From a checkpoint of a small masked image model: arch vit, batches of 64.
Rows from block 7 of a small masked image model, named by matrix and row number. Rows with one number within an expert belong to one neuron, the router's apart. Each number is 500 + 25 x the weight over its row's rms, rounded and kept within 0 to 999. All counts start at 0. Numbers have three digits each.
After each expert's rows are labels from the 100 images, of 14976, where the router gives the expert most weight on average: "colour at peak" is the nearest of a few named colours to the mean colour under the peak. Only what is clearly more common there than usual is listed. The data: photos of plants and fungi (iNaturalist).
# router: router (model.blocks.7.mlp.router.weight, 16x128), inputs 0-127
# up: expert up (model.blocks.7.mlp.up, 16x256x128), inputs 0-127
# down: expert down (model.blocks.7.mlp.down, 16x128x256, transposed), outputs 0-127

# expert 2
router.2:487493520490462488478500477503498534453476554538508493500498468493502491482477550502503494470522537499493491491491447477502451495554540503474515522513531520487504505509480491502538493500494473484522491509467519520517461535538543501417424530489476486507538490494477452483490484479530489486495510503493446499483489540527497475484487525531483485479494476538517495481503486530483494482492
up.14:478519499509508528486519543512530472505498462469504497536502511500496528487530516459485525526532474527503557495504463493545510525504497493495480460466523483497528519498484503516476501488506550507512512525450493446456517519538426527472498447515531462498481520500508468527470494498491492531489469490451526494503520445498567488493498505478481524530503518513502496483501496522540518486510
down.14:468503478522491492493480486516465524531504541566503500499482517513510471501443501493508497517494523500484462492500504477520498515470507528514506508504467497522499476484519474465462557511469515523553501474481503477500455472453501420487486505502511504531495485476508495496531529491530492462512509503524487476485461485497511456508485450475528473445522546512529461498455492518505518539526
up.15:520486491493472481479499481490510486519538461514497509502482517482489513452522482488543565505471495487494513521493488531525521492466547469485525498503500482476526505454501472523564532525490500467480468537531543524499495497513470547456522516532511512494494556507514498503467455442520524503468489479459493501472482485521513512479526530513500528527502522505529494508492489501468549508445
down.15:475468507514503490527504497525530506476513541508507516538502540475482478484479460481540526487486538529498444501520473494531485471496472527506517481513500514458507505527567485458448531516500501530522486485482489493511452494471513430519482533486511484504480460465510517485481495488529535460530543524518534500523482475534541458531519502505490507470489518511476464538506503507489496521486
colour at peak: grey

# expert 1
router.1:527465469513501515496494439527495487504498486502485492519497559506495505449459451506528485505480506485502521533479480507542471464479523461512516496494489514436509496490524490511464526520474519491540504508482487470479472498454453488496508519516480505524505455526480467495536523501458514530507508490463550481473522512495504479521516465540508482487428473486505472499492462475510510507542
up.14:498489486577538535518468500476508461482494433466488473485523501499522512503502505489499494493509495503486521502433507504491474502525546498471477503509480477456487487484477509498526519505499510469478468507520480475470545524497478540472503493476460459467451485531551461531489497512496514504539456443500505499480489499528499488552494489502526506553480507484502502493516499455484517519481
down.14:503541503493523529501503483494468481505502480498481502490570510509485492498490470502461510518508506504444511473499509486503488485507473530499524477529544488492515465498495492461526546512502515470510479540480492494500496497504473564502523447512462491476506440457491460503499517518484553480505484450537491511489534508555545482491537515499449494503487515490496488495496440464498451490507
up.15:484520502481467506506526518483513483451481538517530493527490462499486495489505492501512514499487479514492491518527489471487552494508484489573503471445541448491488505471511529542529508493505494520525476489531489512475500466538512501491510507539465505462491555479504520494479470499520551507515463512502498518524502500467553511471508505508524501504559455511561530492504513522485545462474
down.15:519509461520550534500480473459490489474498510521458502472533524484484498470553516488480503495532498481518517478480479522520455501534493534475449486497509549509514476518496489425480464458489509487489470524512520493499536509473497529540482499513501477497489469500522530549483491518500506532463505425501510513480537458494532534467527482540508510494475482494480490488488484484505516473527
colour at peak: brown

# expert 13
router.13:528530513506466505503439491507515466493456506466481490527505483532532504495576495458500537481492505483502532519485487516490456445513498495473502505512501474504538543469470526543478472474515521505455515500502502494487516517480498496528497512524517471461494517479524491494483480467507493525502497482447445513501510545487506531504491465510500497563497421503495514533518524510497485498531
up.2:510488550537493547489507504515516496499516480501510492497485528475499531475451503508511499553476521544533486515501511488525501510458490500498529486497492528509440503446514470523496541513499505491518480490441455496496472530492472502434507526500490496522479534536503440499468488439466490492517477528525465438507517491513491499522489536494486500476455492522465482471482502499504520513518
down.2:547535516463504485491505463466549508513486522550506462495473532503514504492465520518459440526473492536548504515551480521513483516500470498520481486480518529508478475495486521528505516506516491479516459486459480481507479485511495478494508498478515521544517516520476522517487541471477487515513445501543429503512529479466432494507507456525502490510481482490507512472495486505527506472513
up.3:497563492516493497481508478506481491499483496485511481490561485500502512515540451517511512490519493472521509467491530538461477469505496453463495498518505506495487490499478517537496482476503478484497506462531483507448503503562474518531521511516495501492472488511537494528499517465511469544522487473485489461542513542467514547519481460521437470538489500474469512517482492449468451496492
down.3:536496488511511514516501493486546514522495487537538491473495533494510484535494488514512516540493507520548541464505511504506550509443470479476478480458486539524473489463512477481504528467459459534520477484446540512533501503492447457477468520460540483501510478537480485523450529468475499488508475528517531480485490501484505517517495475492516497471490548497534504489488502477500458511494
colour at peak: brown

# expert 9
router.9:511499485468507526507547459541502511486485486530485492474533522450534517489508483486520546493515519494491523540487476500469537477518534469496524553527447533508466490512518489515512498449513492480478470524454500488526483504510511541450505496520487504565503483492495512538512498505526509502498451477525486488496481499492461500534465478513510567526501526510506497465487480551520493474477
up.2:523469491506471500501503508534471485488545477504514540528513506467451489472476525528525523516511445542507484552488491513559508512488516475528481498491524531525506512493469444517471509524505502496487446484505491490490503502505561493493457483510522475518492497494497500510484461471520538498545447515485501524479501500509473491508534488485568542531515514476522502477491521478508542465461
down.2:508508518527508507524507511497472495550541529504557516406511505488486482533511492518475493524459513477487481478522481508462503526507489503471501520466475518516480495493484479509546470505538467513566498515430499508536485523536465436524468497489514519469465465505488473495506511483513470451520477506480496477489488473499483479493505476489497471515515503525485471478500533511493475480500
up.3:497493483589498543482498472494499481496513470473464493496534532490482474482520507496503519480525469500477523509497522499475475469515509494532489489521505497465509473509486506489497514516483492467499464500516512488501488551497532504488494492478463455492425453489575449470508508507484540508503462438494494547485481511525506501554516528503503469508500509490475510499502450464492487523503
down.3:444491481518527507512498499482471492520496527541461500475513463516474538506452487496523513529502488481465477483500518511514504498470474514531543501531454463515475486502478518548493556540535505495477479486474529528481490528502564459508503507488518483483519497505488520510515532472516560469505524489514514473510525509509528505512486488526517545514465532481524513505470512447489484495434
colour at peak: brown

# expert 6
router.6:504477505529520494471486509486495499480532485485495499513486520500450488492453538495458424473538449500494447467528461496512490526427525539454517479464492469529532487477505488492525523529511528468494517532533535509483512497472498517485524472508514497510502508506477504489501490506493525513513507493527448499448522506492486463500477465484521462482476512535501512516448484471519517493515
up.14:505493471542573520486462512479508475509540481469490516470511511490493509499483512502469483492524504490508485477503480494497457525509543505479425473501493498523509480445469498479511524469517500460498453486518506494482525523479498513492497507477498452492451505459553487502496495522538556518514472398522487519464484508497498495516496487506504480532509503508494527513496483488525537499498
down.14:498486476563500486445493506536507487490523486495479500507480552512518497510509496472494488519520488499491480548503452464499494533489489564477497470481486459511505477500481456521509502478509571478489483509486495498463513534505474515488488475552510517496490502500518500485493475534499476545485486488506517491528511473524479537557502485500500485506459429513435499498511456474510517479461
up.15:505510478529544527479499504501508489501525494451473499491518514493488466499499493495498479478503512495523493478507476505501437528536581506474460472491507470510477502414484508504510502502527521483505425481515487467467548513498454510492496496523473438506466527502513480508499470533504540493531467456512480502519490488519475507506484461504512476521509510509494545502529499475533513470486
down.15:497519480555507503494478493522516484509486495510484481510478516527550514486520482506504465555516518482474466542505458500514530513459493513513507469493470494503543498497510501499502478467500521504490509504432517552474497514515482511500527495514543534477490506483526550464511497535470476542456500521518509505515542467508487529526504511470462478493471445487457480550469492474471466459492
colour at peak: brown

# expert 8
router.8:503500528503470529495504528467506475456533487516478516552495478460456477467519525530481505496453486487526524479465508475535512493500526461490507479499475527497459491508497479532508467445511474522477477555434503512515520520484481493506480510491491495512544464516491551492518497505498510494540492514507467475452491504497481482478503529522483460531502508490508491438517505573509489491487
up.2:496493485572513551482481498471493479498542474486473509455508517462532515484503478498481491492505486494518480492478491499499513518538538531511469485518488512497511480495446510488494539506489477412502466494523458481474505547483508524488505520478474457503435508453547466476508515499486514519520461453492470485500464510500478487556496501514509530522500501517488512480497492472486518522476
down.2:483507485568486513499527520495517504525516521541494494453464526478512502492491500500502493502505436509462518519517523485537491526517501510497497503466496507498465482520458479492513518498514485495525498524455530469515516518500507512486464503470563480517437536461475489491452455471499516481528493524508512514516509438542495508516501527501492497507514522568476508482472509522547512461538
up.3:476472496508488502502491501438490498534506509477483525475524498495552483474542474500511467475506498443485487474473509496511513533531547541458478497539460510507481501481470511498473471479478488498493503501561509491491541527510512512488514514447485504474489485445503493498529483557519495467491495494522522490505502542483465503514478447544494547499490488505493535477544466481514498546478
down.3:455529495538518494487458500504466513504514495515494492513498489486540503501490491497538485519491506489470512469487477492487513498522504479497531478521446502526454485533510522564466527468500503478486487489501517485523487531529457477497476557511495509507469542500538478493537501493465517517488476531516469485507498479511449518524510575557477474477486504435535521482534520496467467503511
colour at peak: grey

# expert 10
router.10:516496545483485495552509449531506498449485517520512510503518504482504490477527467509517506463497477490488481505502491491529515541530488499509501500505497549500505478545501476536432512508487524469453507539432557519487478493507454492489512521503476503484483457468516538511500511506493459527480507528546455502486520496473501507482478543516530496567511496492547499486522494511510523503515
up.2:519557522498524523507470493493457482478521498522477489529540475490479476470502506487487531488537502435501529505537506489472474525522509483510523511520472500523523524528546512532467473511475501494536474491536497485458464525517520489496509486467464490531489508454508491523545516561469512495482493475475471495492540565495473529506473494492516497509485512444517484489543469502486466499524
down.2:477520513508488506501495480545498523483530501443495479542461491516500489474541536500510493457462491522485466499506497519473541522508513465510545515525487478487487506499542505540544470522546502468487490504470501517508459493510502501494520551516527508488466479522511492456493471506508492461509478520488472498467559538506462496511500573478507537509524481472519510513478492505496512430497
up.3:534506501516485522458496501512501456525507533466538522520511562493468544502520491461463532526525497478502554480514482455496448491526507493519499474480542488447532513472535451480486503478527483465477506516489481470500521485483502488484488476544498442505493489521528494515487480504534486554519488493522502511495495483481530514511519503515511493503537528497466513534450504523546513535505
down.3:492501530506452481512530516463478505485435480532495480509495491526509518451443492509546471476485465464488516513502486537532466461480489481535524504465554478490491538486444506469495497504454510513508530493525542527471498494501536508501513508505537526503521506507470494530491524466465445463464494545540512505498540487481499498477481458521486500494516469504489484478494513516497479491485
colour at peak: grey

# expert 12
router.12:471490513494457504534477506479483476499491522514516473502477486494500545478501539509539471517501516463522501489500493482490527492530470467503517520478548509454482495509529460525480516509523498460514463504528483479470509483545505498526505512506541518503508521522478461526517511492517482484510477524535391515530516527484544504487496513515456436479542492493491483453490479513521524487505
up.14:466496445506476533465490517507478486504529524505460535513460539501449497519545477459493524486548488504480487496528499455502518525530483497524508498497464461515568485507511482497433479485513530475494494493501493518499534497533522505490505490518486477533466508524520508546496490533517531564510493472487498524535479459523507527492484511542520492500435494514504477528499484507489514500482
down.14:487502523465458483532518489520537470517481527507546479518433493482501501504513526492494490437487450468518502513520479509550494488494477482533496520459509473523487545508501502464524472536494516502499487461505513526502500501518526487523484455507537529460509511495497490525488491503530457498511475524454476502457487521473493468493510539513526564502540508543500482483482546507514504457492
up.15:491525486578541541495499513484513492528546482481485489484500496475509495487480480485473535480495483525495496514486517500495490520498520520438470467519506528498492458504475508513472501482507515471518449519491497480506492541455478525471512518503500437519445504478568443516524539483477523491472471441467533492495491487544500514530496468497481505524505515513523504498494489460510496493518
down.15:508573458532560469492528514528498537504498498500511535510494485515465492512553491490530526523508515499530464450504478473445542505501480496492487496523461477477516455525494493538520511495525495463556485551495459476519493520475495516503516473497473480505492499549501515513497489499504520495506508464532474486510532483465477532490461491543432484498510499504519520523515507503511522497503
colour at peak: green

# expert 3
router.3:509478502508542533509525488485507521501482507572550480494517465513538491478491571495507516505506495460472508530490518524527486479477498529501475530491514531513540511557467478482452502507469518495466499474481524514461482502501527525507498533491486509488515543536474495482531493469451514480489502499512507491500525494509534503498519518505500492518520418497530494514519469562523508453495
up.2:446509483502508477450513516473466504483507520508483555482481506491468523482482480465507529502489515467498476476509497497455487486524504473496502522478484455500534504482476529531519545474552487484525488512548484535523512490502502514539515502526548524475489512448498525495514475543527501507487508472491482497483458438492488548496502498505543528507488494559497505515497515497496522485576
down.2:501492517509495509498530493512479529500434501522562506483492521479507499461518494499524481544483471526514552484523525495505512472518524490503518457486496556500469512524540511559498483486532497516508491504499511501504520502519455466503530497498529485540452523514497484506499517506486493524535512516530466495503474461501503507506509440517467450457474506495481472442499490478506518558551
up.3:491496491588515547460507541473492492529539456462446514508496512485462510496512506459509518509464486499488505478503497479484489517507515519506501478512490505464503505498491478514508525492520536439522472511486468449485506526498483517441511491490473446493449496502562474498492476499504556502536483441514461492492493507494518500516493502508486500507489505514468495504514454483516542508506
down.3:504451498537515528490519534492509466519505494519494522546517510515473460496436491476498497531510486509539515476496476450503467543514530517516513506489527505513524496500533461480476550479520512496499491520487514487464520479517516505476478481478481454493474497517507479501502485516495549494517475484527458505502563545502525464497472515551542489458488520466500508464515488476523477480437
colour at peak: grey