From a checkpoint of a small masked image model: activation gelu, adamw at rate 0.0016.
Rows from block 6 of a small masked image model, named by matrix and row number. Rows with one number within an expert belong to one neuron, the router's apart. Each number is 128 + 24 x the weight over its row's rms, rounded and kept within 0 to 255. All counts start at 0. Numbers have three digits each. After the name is the row's rms in percent of the matrix's.
Before each expert's rows are labels from the 100 images, of 14976, where the router gives the expert most weight on average: "patch colour" is the nearest of a few named colours to the mean colour under the peak. Only what is clearly more common there than usual is listed. The data: photos of plants and fungi (iNaturalist).
# router: router (model.blocks.6.mlp.router.weight, 16x128), inputs 64-127
# up: expert up (model.blocks.6.mlp.up, 16x256x128), inputs 64-127
# down: expert down (model.blocks.6.mlp.down, 16x128x256, transposed), outputs 64-127

# expert 0
patch colour: green
router.0 132:149145134164163114110118143106143144142109126130174100123148141162185121175162110106119142099148110132114121180125081140139089141160121099132080103130117113122136084128106120125121129139086142
up.0 124:103167148164128158098099134157088158129117130128162162104148079110108170113102097149156125128147121102067093182114162128110142142136148119118115137154157131101141142114137125081117134127146126
down.0 138:137094131125163140159166108131087064101162147140125146134127144149086126118113118108111149084133098140136118141132138090087117076136116153121109133135147167111180148094178145144152148162120115
up.1 110:112163107141151128143124146116134158139118159126125077131103106103148140109152058137079114139123150106091149169122124150167151183075133143128118151134144145146133107170124135096097116121129099
down.1 126:134150143140091133137120105186148108107149122155163117146113131130146175086153112159100139124137164117122130158092124102089133176108161130137146101135130122180111134171125084090100097131111080
up.2 110:125125149136098101102111101195128110150077144096122126086107086130113171089101137132112096146119147088129087119131128099135162139117170118118126111178128112139126135150097127075112137104146140
down.2 081:147138143123103127141117131168151137106093158121140073122128124137136124120134142144116118103112139056121131139102124150138082123123180130175118114141169163098099166122117107102099124142126125
up.3 109:088160118165124119110101118179127114144098151135095099098118081120115165079109107130123109145127148092109126151136121127154127160105174136106130103142136125167136134161099139105090138154127107
down.3 087:115156113101123135126100118181171147143119173079130126119108098140137130127130152148127102111129129086158109152117150144123090077120157119160149090170172129075137134135112141095123106116119122
up.4 088:112122123140116079085089110158172093135091139130118121105119097144088168071083153142129097170128152101152093127149096122157141159107143108113112115147119137128117122139116142085123134100132135
down.4 085:120142159143151112125099114139148129180112168129119106114128092160105146136138125128125112062095124076104144140105114107112091114119163148168104106141183172120158135137141150140119112142131109
up.5 116:094190123182148112128120144130163164120102124098176165128173121157140144112151071123136143131135150099080103142116182118126131167154124099111110115129166125093124132126119088112129115139120156
down.5 113:129108157131144106150140104136115118074162151092145172137132156115103115137114122101132135091118109141147109130149158112091125043119162116085105134156158173072183125090161138154158131144137098
up.6 103:115108162134150095122074106128164138136145116124155130124148114081131129120149090171114129130145126121103134151125165098112108110148142135068145078118163107112109165106122112102117120131151153
down.6 093:143094161151112135128144121164130105113149157144157133127117108124134133130105124112108133110156103170106114127143149133115116106150177149085136095111143114067153117116133119097177105123142139
up.7 100:092169105129120142068137129196115108160079136125121107105141056156144167083134124124117114140100169083114122125125143136107113119112176120132147081154117124107112138152095132120096117119142106
down.7 080:138148163134115145148126137143089132134118126121135142120151093183154137114104120118109121114140091116096181109100146128146126144139123166133147091150117136084129101140089137112144105117140181
up.8 085:109131118138140115109111120178131106133106159099134144089123047114123154062126119143115094144136168101128090137118138132114119142117188111137145110169150110109140131129100115088118123127139130
down.8 067:125152125094130136125088131187101093174113145100132096144163111149154149134119119120134123109139148098078159124103124129146119116110174133154180129141109129099099129128078137110136112155116172
up.9 100:100114136148117097111097136167122129158087156113107100096132080095086164068103120140107093153142150089139089135145137127151144195120169130118130136147125133160115123133110121089121115097119153
down.9 078:108107141134161151132129115167144173176127153102111104143100112170133139126125134124136095117098122086126125183089127096119097121161142123156105110178189139104143139151118173114102118126141096
up.10 114:106144113155116119105105125149160154152109142158182132130127081151137132106143089089097125127152163112112131134123179133118133138120155146142137125125141135101129117127125168106105121126128101
down.10 130:086100144143142104127141107188135133128169155096144142142135136127119142112138117142109105108169114086109066149096145132128145118112160125097115079155205169094137095127145102133169155097110160

# expert 4
patch colour: brown
router.4 087:107112103126122079093163122165129150130132153113094137070125128119133116103127105155125091150178140102133102105161099102137150122110168132163137090156102125144127110116097116148098106153086127
up.0 107:128103150094094130130123103201083089127120151121129157130114105082122157105120146131111165144109134098100098141169131127171129154088178158124133117128149134127114130091108107099106058094119100
down.0 091:134122139149115120126131138154105142107146138148085150149117124063105149134093108123116100116125116080160118162143126124122163138084137140088126150172175132099150117114143124153137135132156121
up.1 090:137098135131157129152100151152134115154118149140143136175140124123111141161115118133115144160140116115111146084152064106102167111107148214159131140139127084101104137099095103103133134139148155
down.1 107:146109133157079156150158156120121163078114142130117129143094112139113140120113119133144109142124116120194126174114118162121159137109145118131125120185146097106148100149094145158103143127135132
up.2 091:103129092111121130136158115138116156122125124153051126143149120122123130131146132126092146147109144107107126130121132163107150129110119104135159141122116135119144139133124130122118142126140165
down.2 094:151102150125141133145138145105146172100164119147172102109105111164123157155146140129146115165154067159133112156180174103100151146124124132112108148106087146145133153105164159115126086104099113
up.3 100:079111126103164123117083119159154116129124138136122114107095069132127178059142123110124146152111137119087129118190143070143119144114165134121130097135181113115137123138133123112107102157149102
down.3 090:121076093134153135139132161155141124132125115093112168153134140092105139122100083130099107164102133093140149116115128117157179150099149126084137144156168132077145106136107141168109119130105081
up.4 089:094107078105148129126156115147137091131107119112060154133109108136119130135161110134146100135106126112143156109095140137160140161125156112110127150157112154144139138118115112131080132103125158
down.4 078:104071151176184163124088191126135140132134124145174094103118087128126129156142137151126127149164127155093165128165158144123143174134123134128135145083055119163095135126135155096134098133099119
up.5 064:118153139114131151138110150129147142115157158173095139101159131125090144112133126106100126150139149100164157119118077135108077090145148096170141132134178104115125173116150105146123100131125134
down.5 065:094157129100091090131100097108106121158088118082149115139134157108119129108124086118163140092124096165130087161130127080157133092148115126122164110140151137125111136148143162099126145147120098
up.6 081:126146131108093120153150174125146046130137178117113114134093135124144131115125145149173153132106147126117116138146106121173126112125172137108161102131124148140118141163097103122094128097122074
down.6 088:122107136151177144105131157140124164105118152103141113163130153094092159154121121179138155140149143103140182137157101123139156112126167123121117110131117108108127122156125144134138127136153082
up.7 123:098125147118102110091107125158124154163092132114102132068135082096139163063122107122128121160135158111075135148133121114126109147091145141130114137167139108090147123132103108120126139175148135
down.7 096:152104121120181162129151160144153129105157147113108118120091133139129120181122123130165154130130143155105125154156075139151172148168121116106112161161157106107131095138117124187110118092129090
up.8 090:106105124159123112154166078131117087113154133143144128131102103145122123144119158097108162123144118136118112110105152102118179153163112119125139147118102159131101145151081176102152078125147108
down.8 093:119121118156147102145165150133181165075126115127146120150083104129114140144148086137108164142150125137118127188102153141135186123107125121126135147139146097083131104160117112136132125159156097
up.9 131:082129094130142100093098121172142150165120174125108132087121072123104173068118136123140120168162142108074153132140130102151124093144157149128146118136156095116119139129096154106089116151157144
down.9 091:104088115143152133133133176153172130114135154071098159118127140105130136139119105144132104141122162099137156126130099156137114154123151119131162114162150122076115115177107098142111118108105096
up.10 082:137073144146159147121132137147125133144112157107175147113122111140118138077127112103123138144121116128115115153154070135145088121103142143147096148118180108115138117127133155122139146159159068
down.10 109:117137120124114088125157115132126090165125122123111126129139116144131119107104099116151103096130150085137147101126108119159149075120124138097130144151186123094111101182101134139116157151103116

# expert 3
patch colour: green
router.3 089:101117150171128129115134135168130136130163096073107153137137143113133128134104157111127107100088131094157111135163125118103132128161131163102104141112125118122130165121167124118136116093123138
up.0 081:107114125150130116120118161146133171175088123079172131115159120171128150099184138149120112133109150104123062101118119144128096140096153097126131137143156158111122110145129102116122129144128102
down.0 092:100090166130133157135167124105130168139126100163115164113123115094160118165156076129088142126148151155134143120109110158134113155143113134123147179082128060162122106064149143128121123127105121
up.1 078:113150116152132130116089140135168077155084171075107118156120128128130120113091127119158136136074135131143167125122123113118118081132147134116129126151122121070135144146098187123146132166132117
down.1 095:145103139130155154130129125078094122137135128121098132126127121158135135155152157131152115127172103129134146095139153135105076112130133132155135137132169108118100133082096156174108102129140160
up.2 097:134157134110119088110106099170122132156139172113142118129135121122144171080134094108095088114147138114117127147105130124142113117103168166133144085156142139121102128124061138131116074152135137
down.2 083:104136144129122171153140115142091161114152125174105141125124092136119163163099119112104116126148104123120118123118144142115100177120110131089111156086118082161119131103124128145156151103078153
up.3 084:105132097148089147134145068144053162112125136129128115120169125125139144118112153134131112145112136109117117104157137167129121098122157159090111115104088094124097133102118094109135133092146165
down.3 087:126160151135089090156153117109138149092140124119136119148121123112130122156113139109128170108150133170140141125110095121116096124102108121126120160102112096158126116087156113151138140111117081
up.4 098:111123126125153129142124099140138140172139151123166134113098102161151138118127088129078104149122158102129089139113129099140154144128153166151167099157111143119122163140070162098108073148113110
down.4 099:140140159106133154120127124146110138102117130185143132159143121099111165115121131150095119125142087122143114167101129124080092150107107096104110129068137086129124120095141113127118131131092145
up.5 095:132141137093158124144080128129172062144107125067131113128121139147123127126161147130153149135159125144113110145110137090136088151132127128144123078156168124128090155135127170147119127123104095
down.5 117:166170150091152136099130118105110160142121134131076144126145121117156123108142111142149115146135134135163192159109151109138141118121142129111172104165091109133126131148088146117124129157152115
up.6 069:136116134156137130125096126146191115143114153061153092133128136136172129117131159124112130134105128111135139088155108148170108145090137190181152143141144129103113108135118208075097103109121139
down.6 070:162111138091205180122133109148133091149095129127098135134169135115132138145146123134162140144113128117136159114135142164112129107116130100145119103120126107174143133132119106172144141126119124
up.7 091:114141143091154135112106113145157157123138153116071120134112134111114131130119168159110113131116113100135196116161062167185103097111154112118138141122138133095152120169098142129119116124143133
down.7 065:115126151139121161142115109142119134132126136149113120158127122103144082153089096113150102102113134146165100160083137158124107132106106144148144127150144128112146116126164126135136137142132094
up.8 101:121156111173081124108122124167103082140097143111137108134154150104093123095132151132147104139129133101128134103131117135098145115161148108091164100127123072139118111117102139103098111123178223
down.8 107:118196139087109107139131100166112108079126136145133132144133141116128141131112142115149170123118130110119061098133118096147080130107127135124090133128127183125125112062136139177171144092142085
up.9 070:138131102154124161113108165123193121144121103130162125120151123125083102123204163140143141154102142110136130109140065164137104123200171111127120141139105149159115092113125109077117131102190096
down.9 090:116130164138093139102138130147098077172119131179071144106159081101132091140121136152133119153114175118147112084113078168118165140139136145155155121123087145154121110089126103159139134107139163
up.10 097:106091111103124097118050163164119138129109137112121096105123065114160183079118095127127088135166168107115134138122121106136141126087155147131113130168127092101136119124106100116109115134113117
down.10 090:075089154123126146153123114151103139161121150152136140126147131103117097131118099149086128132136118143153109143152119188127131164135140118119090142128176122106130150103123145107122132131072136

# expert 6
patch colour: green
router.6 080:077125109119106151138137128152136140162134142083128128140141121096132181081112163149141150100114128152146140123161132135124162105134116157110104131153155132101163131154143112113137144097092132
up.0 073:143135142094152157105111170118124112127134118145121142121113136126080123115098150136116080139100120157124148140105108109123155123109134119120105175162085103205134126148127166140116099108100031
down.0 094:176125119138107155154111140121124166086123157134135114185131168159144120144177146107111159122122092128146127131136127160114134157107118111111118176170135145082151121153166132132153157126111137
up.1 107:113161140107130143109131136185152114151133142070087139136142092122149156102136148145151071150111108083128101116114126138170149135113175116132129077150126123158088150152116130114063103094095118
down.1 095:172128154125131115193115127141149164082078151171137117165100132082148138133099117138078141100113104128139146195130102114126098150097115151113115142114104144098137134134135144133122097147101151
up.2 124:094163113126109125100110142197122144146089149124146106108131075116138139073163114122138119148135145070094103127128110132136128150143162107133148142127143103151128121146114128082095142137112139
down.2 080:113125103150150103100169116157188112107126133127141095080163137155144109108179124125156139149126142122127086110102131085123164169123123117134099137107147112180147147114139079132124136122150085
up.3 084:126121146138083129132122101196167160119123134126100142151109098092135150116115101134103105175150127118132164100160159141159146130116185126151144070117136139105100123117090147109081115140126166
down.3 070:142103173135143115145123133113180133123126187141117144120124124126130110143113140178118127110138090154131166118156099148115120109133144121107100142122113166119155148122136153107148076058098127
up.4 120:096135092131114125093106158206138134160081128134134115083146081149142165089152139130153129159132161105112131135127100134153134138131170126144121147119117091136113115152120145095094140111114148
down.4 088:123128117145130113084156096141181130151109125099181134094170098130120129133163091095164102142168140130156100101126132108131152132140093133121109141124133133185117114125164109135130144101142113
up.5 089:134133129101103046132121106145125160151138133165083129114085130087133138133126137179151122130137132157141161147132113132158129145143126128108166098117097096092111107121107116122135149116156187
down.5 094:159119109116124180161110155129177148129129151150129146144149130148113162165160166154137150132083094151147169117130128134118102064105142099163126140127122135139118137109133153155135102090097125
up.6 126:108127125138067115099092150149118135125094113124175088111140116160108145125127135136161119156136135126122123109131122130141110194137149120195109129118117098133115096136119122094124124126145129
down.6 133:150138091113122116145107164127108093137091151133137124136143116140147131091104139138131145135125133103140143050116074150119096107093156122166146132126091132124107129104130098140111126130143169
up.7 095:119155130116124102091146186166095135130093134161146145087154128105113164094117087145128124143147159116127097090076117154128137076132153084080159161117154117109137093145156113129101158126067139
down.7 116:082093168163130117086129113095110130188088117129121104069131124131118126093124141137162080168106100110136138134143124171132093170102131086124109116149131147139096130134153104105096150107093117
up.8 123:102164105137125114090112147196113117154096130123160090076135087150147172087147137139126101162121162072101135125127094132126121126139190114133148136119126118140126110145125124098075139125103099
down.8 080:105113133165131059103144109103200091116110104110168086119145110127139131137194112142155124134128154126135118077089127130127128129126091105124137143157162139192145150147166092143156156122129097
up.9 097:132153120150225098106079153146168120142111150116138125118133113146143143103141105146125077135160104108136132118083125097154145160095150111115109125184153121133093145141122148081087110116103143
down.9 109:098150168122127100093142148113124120163125104151131141103133164088087110113160126135143130154142132131122139144151112148137065158148124122116084099125187129137117124143151070119127157098139108
up.10 077:120093116128148096147118122139131110121156152137132120131102149122089112126128102116124108116148117139145135137150148127157111154132150104152131106165149134129124161128066154118078132136129151
down.10 082:142149128099093143119112101123179115074129118125132161154160105143080135113069150137158121123151101148131131106120103142116108065147157129130117112120142136084142130110149131133121129128114118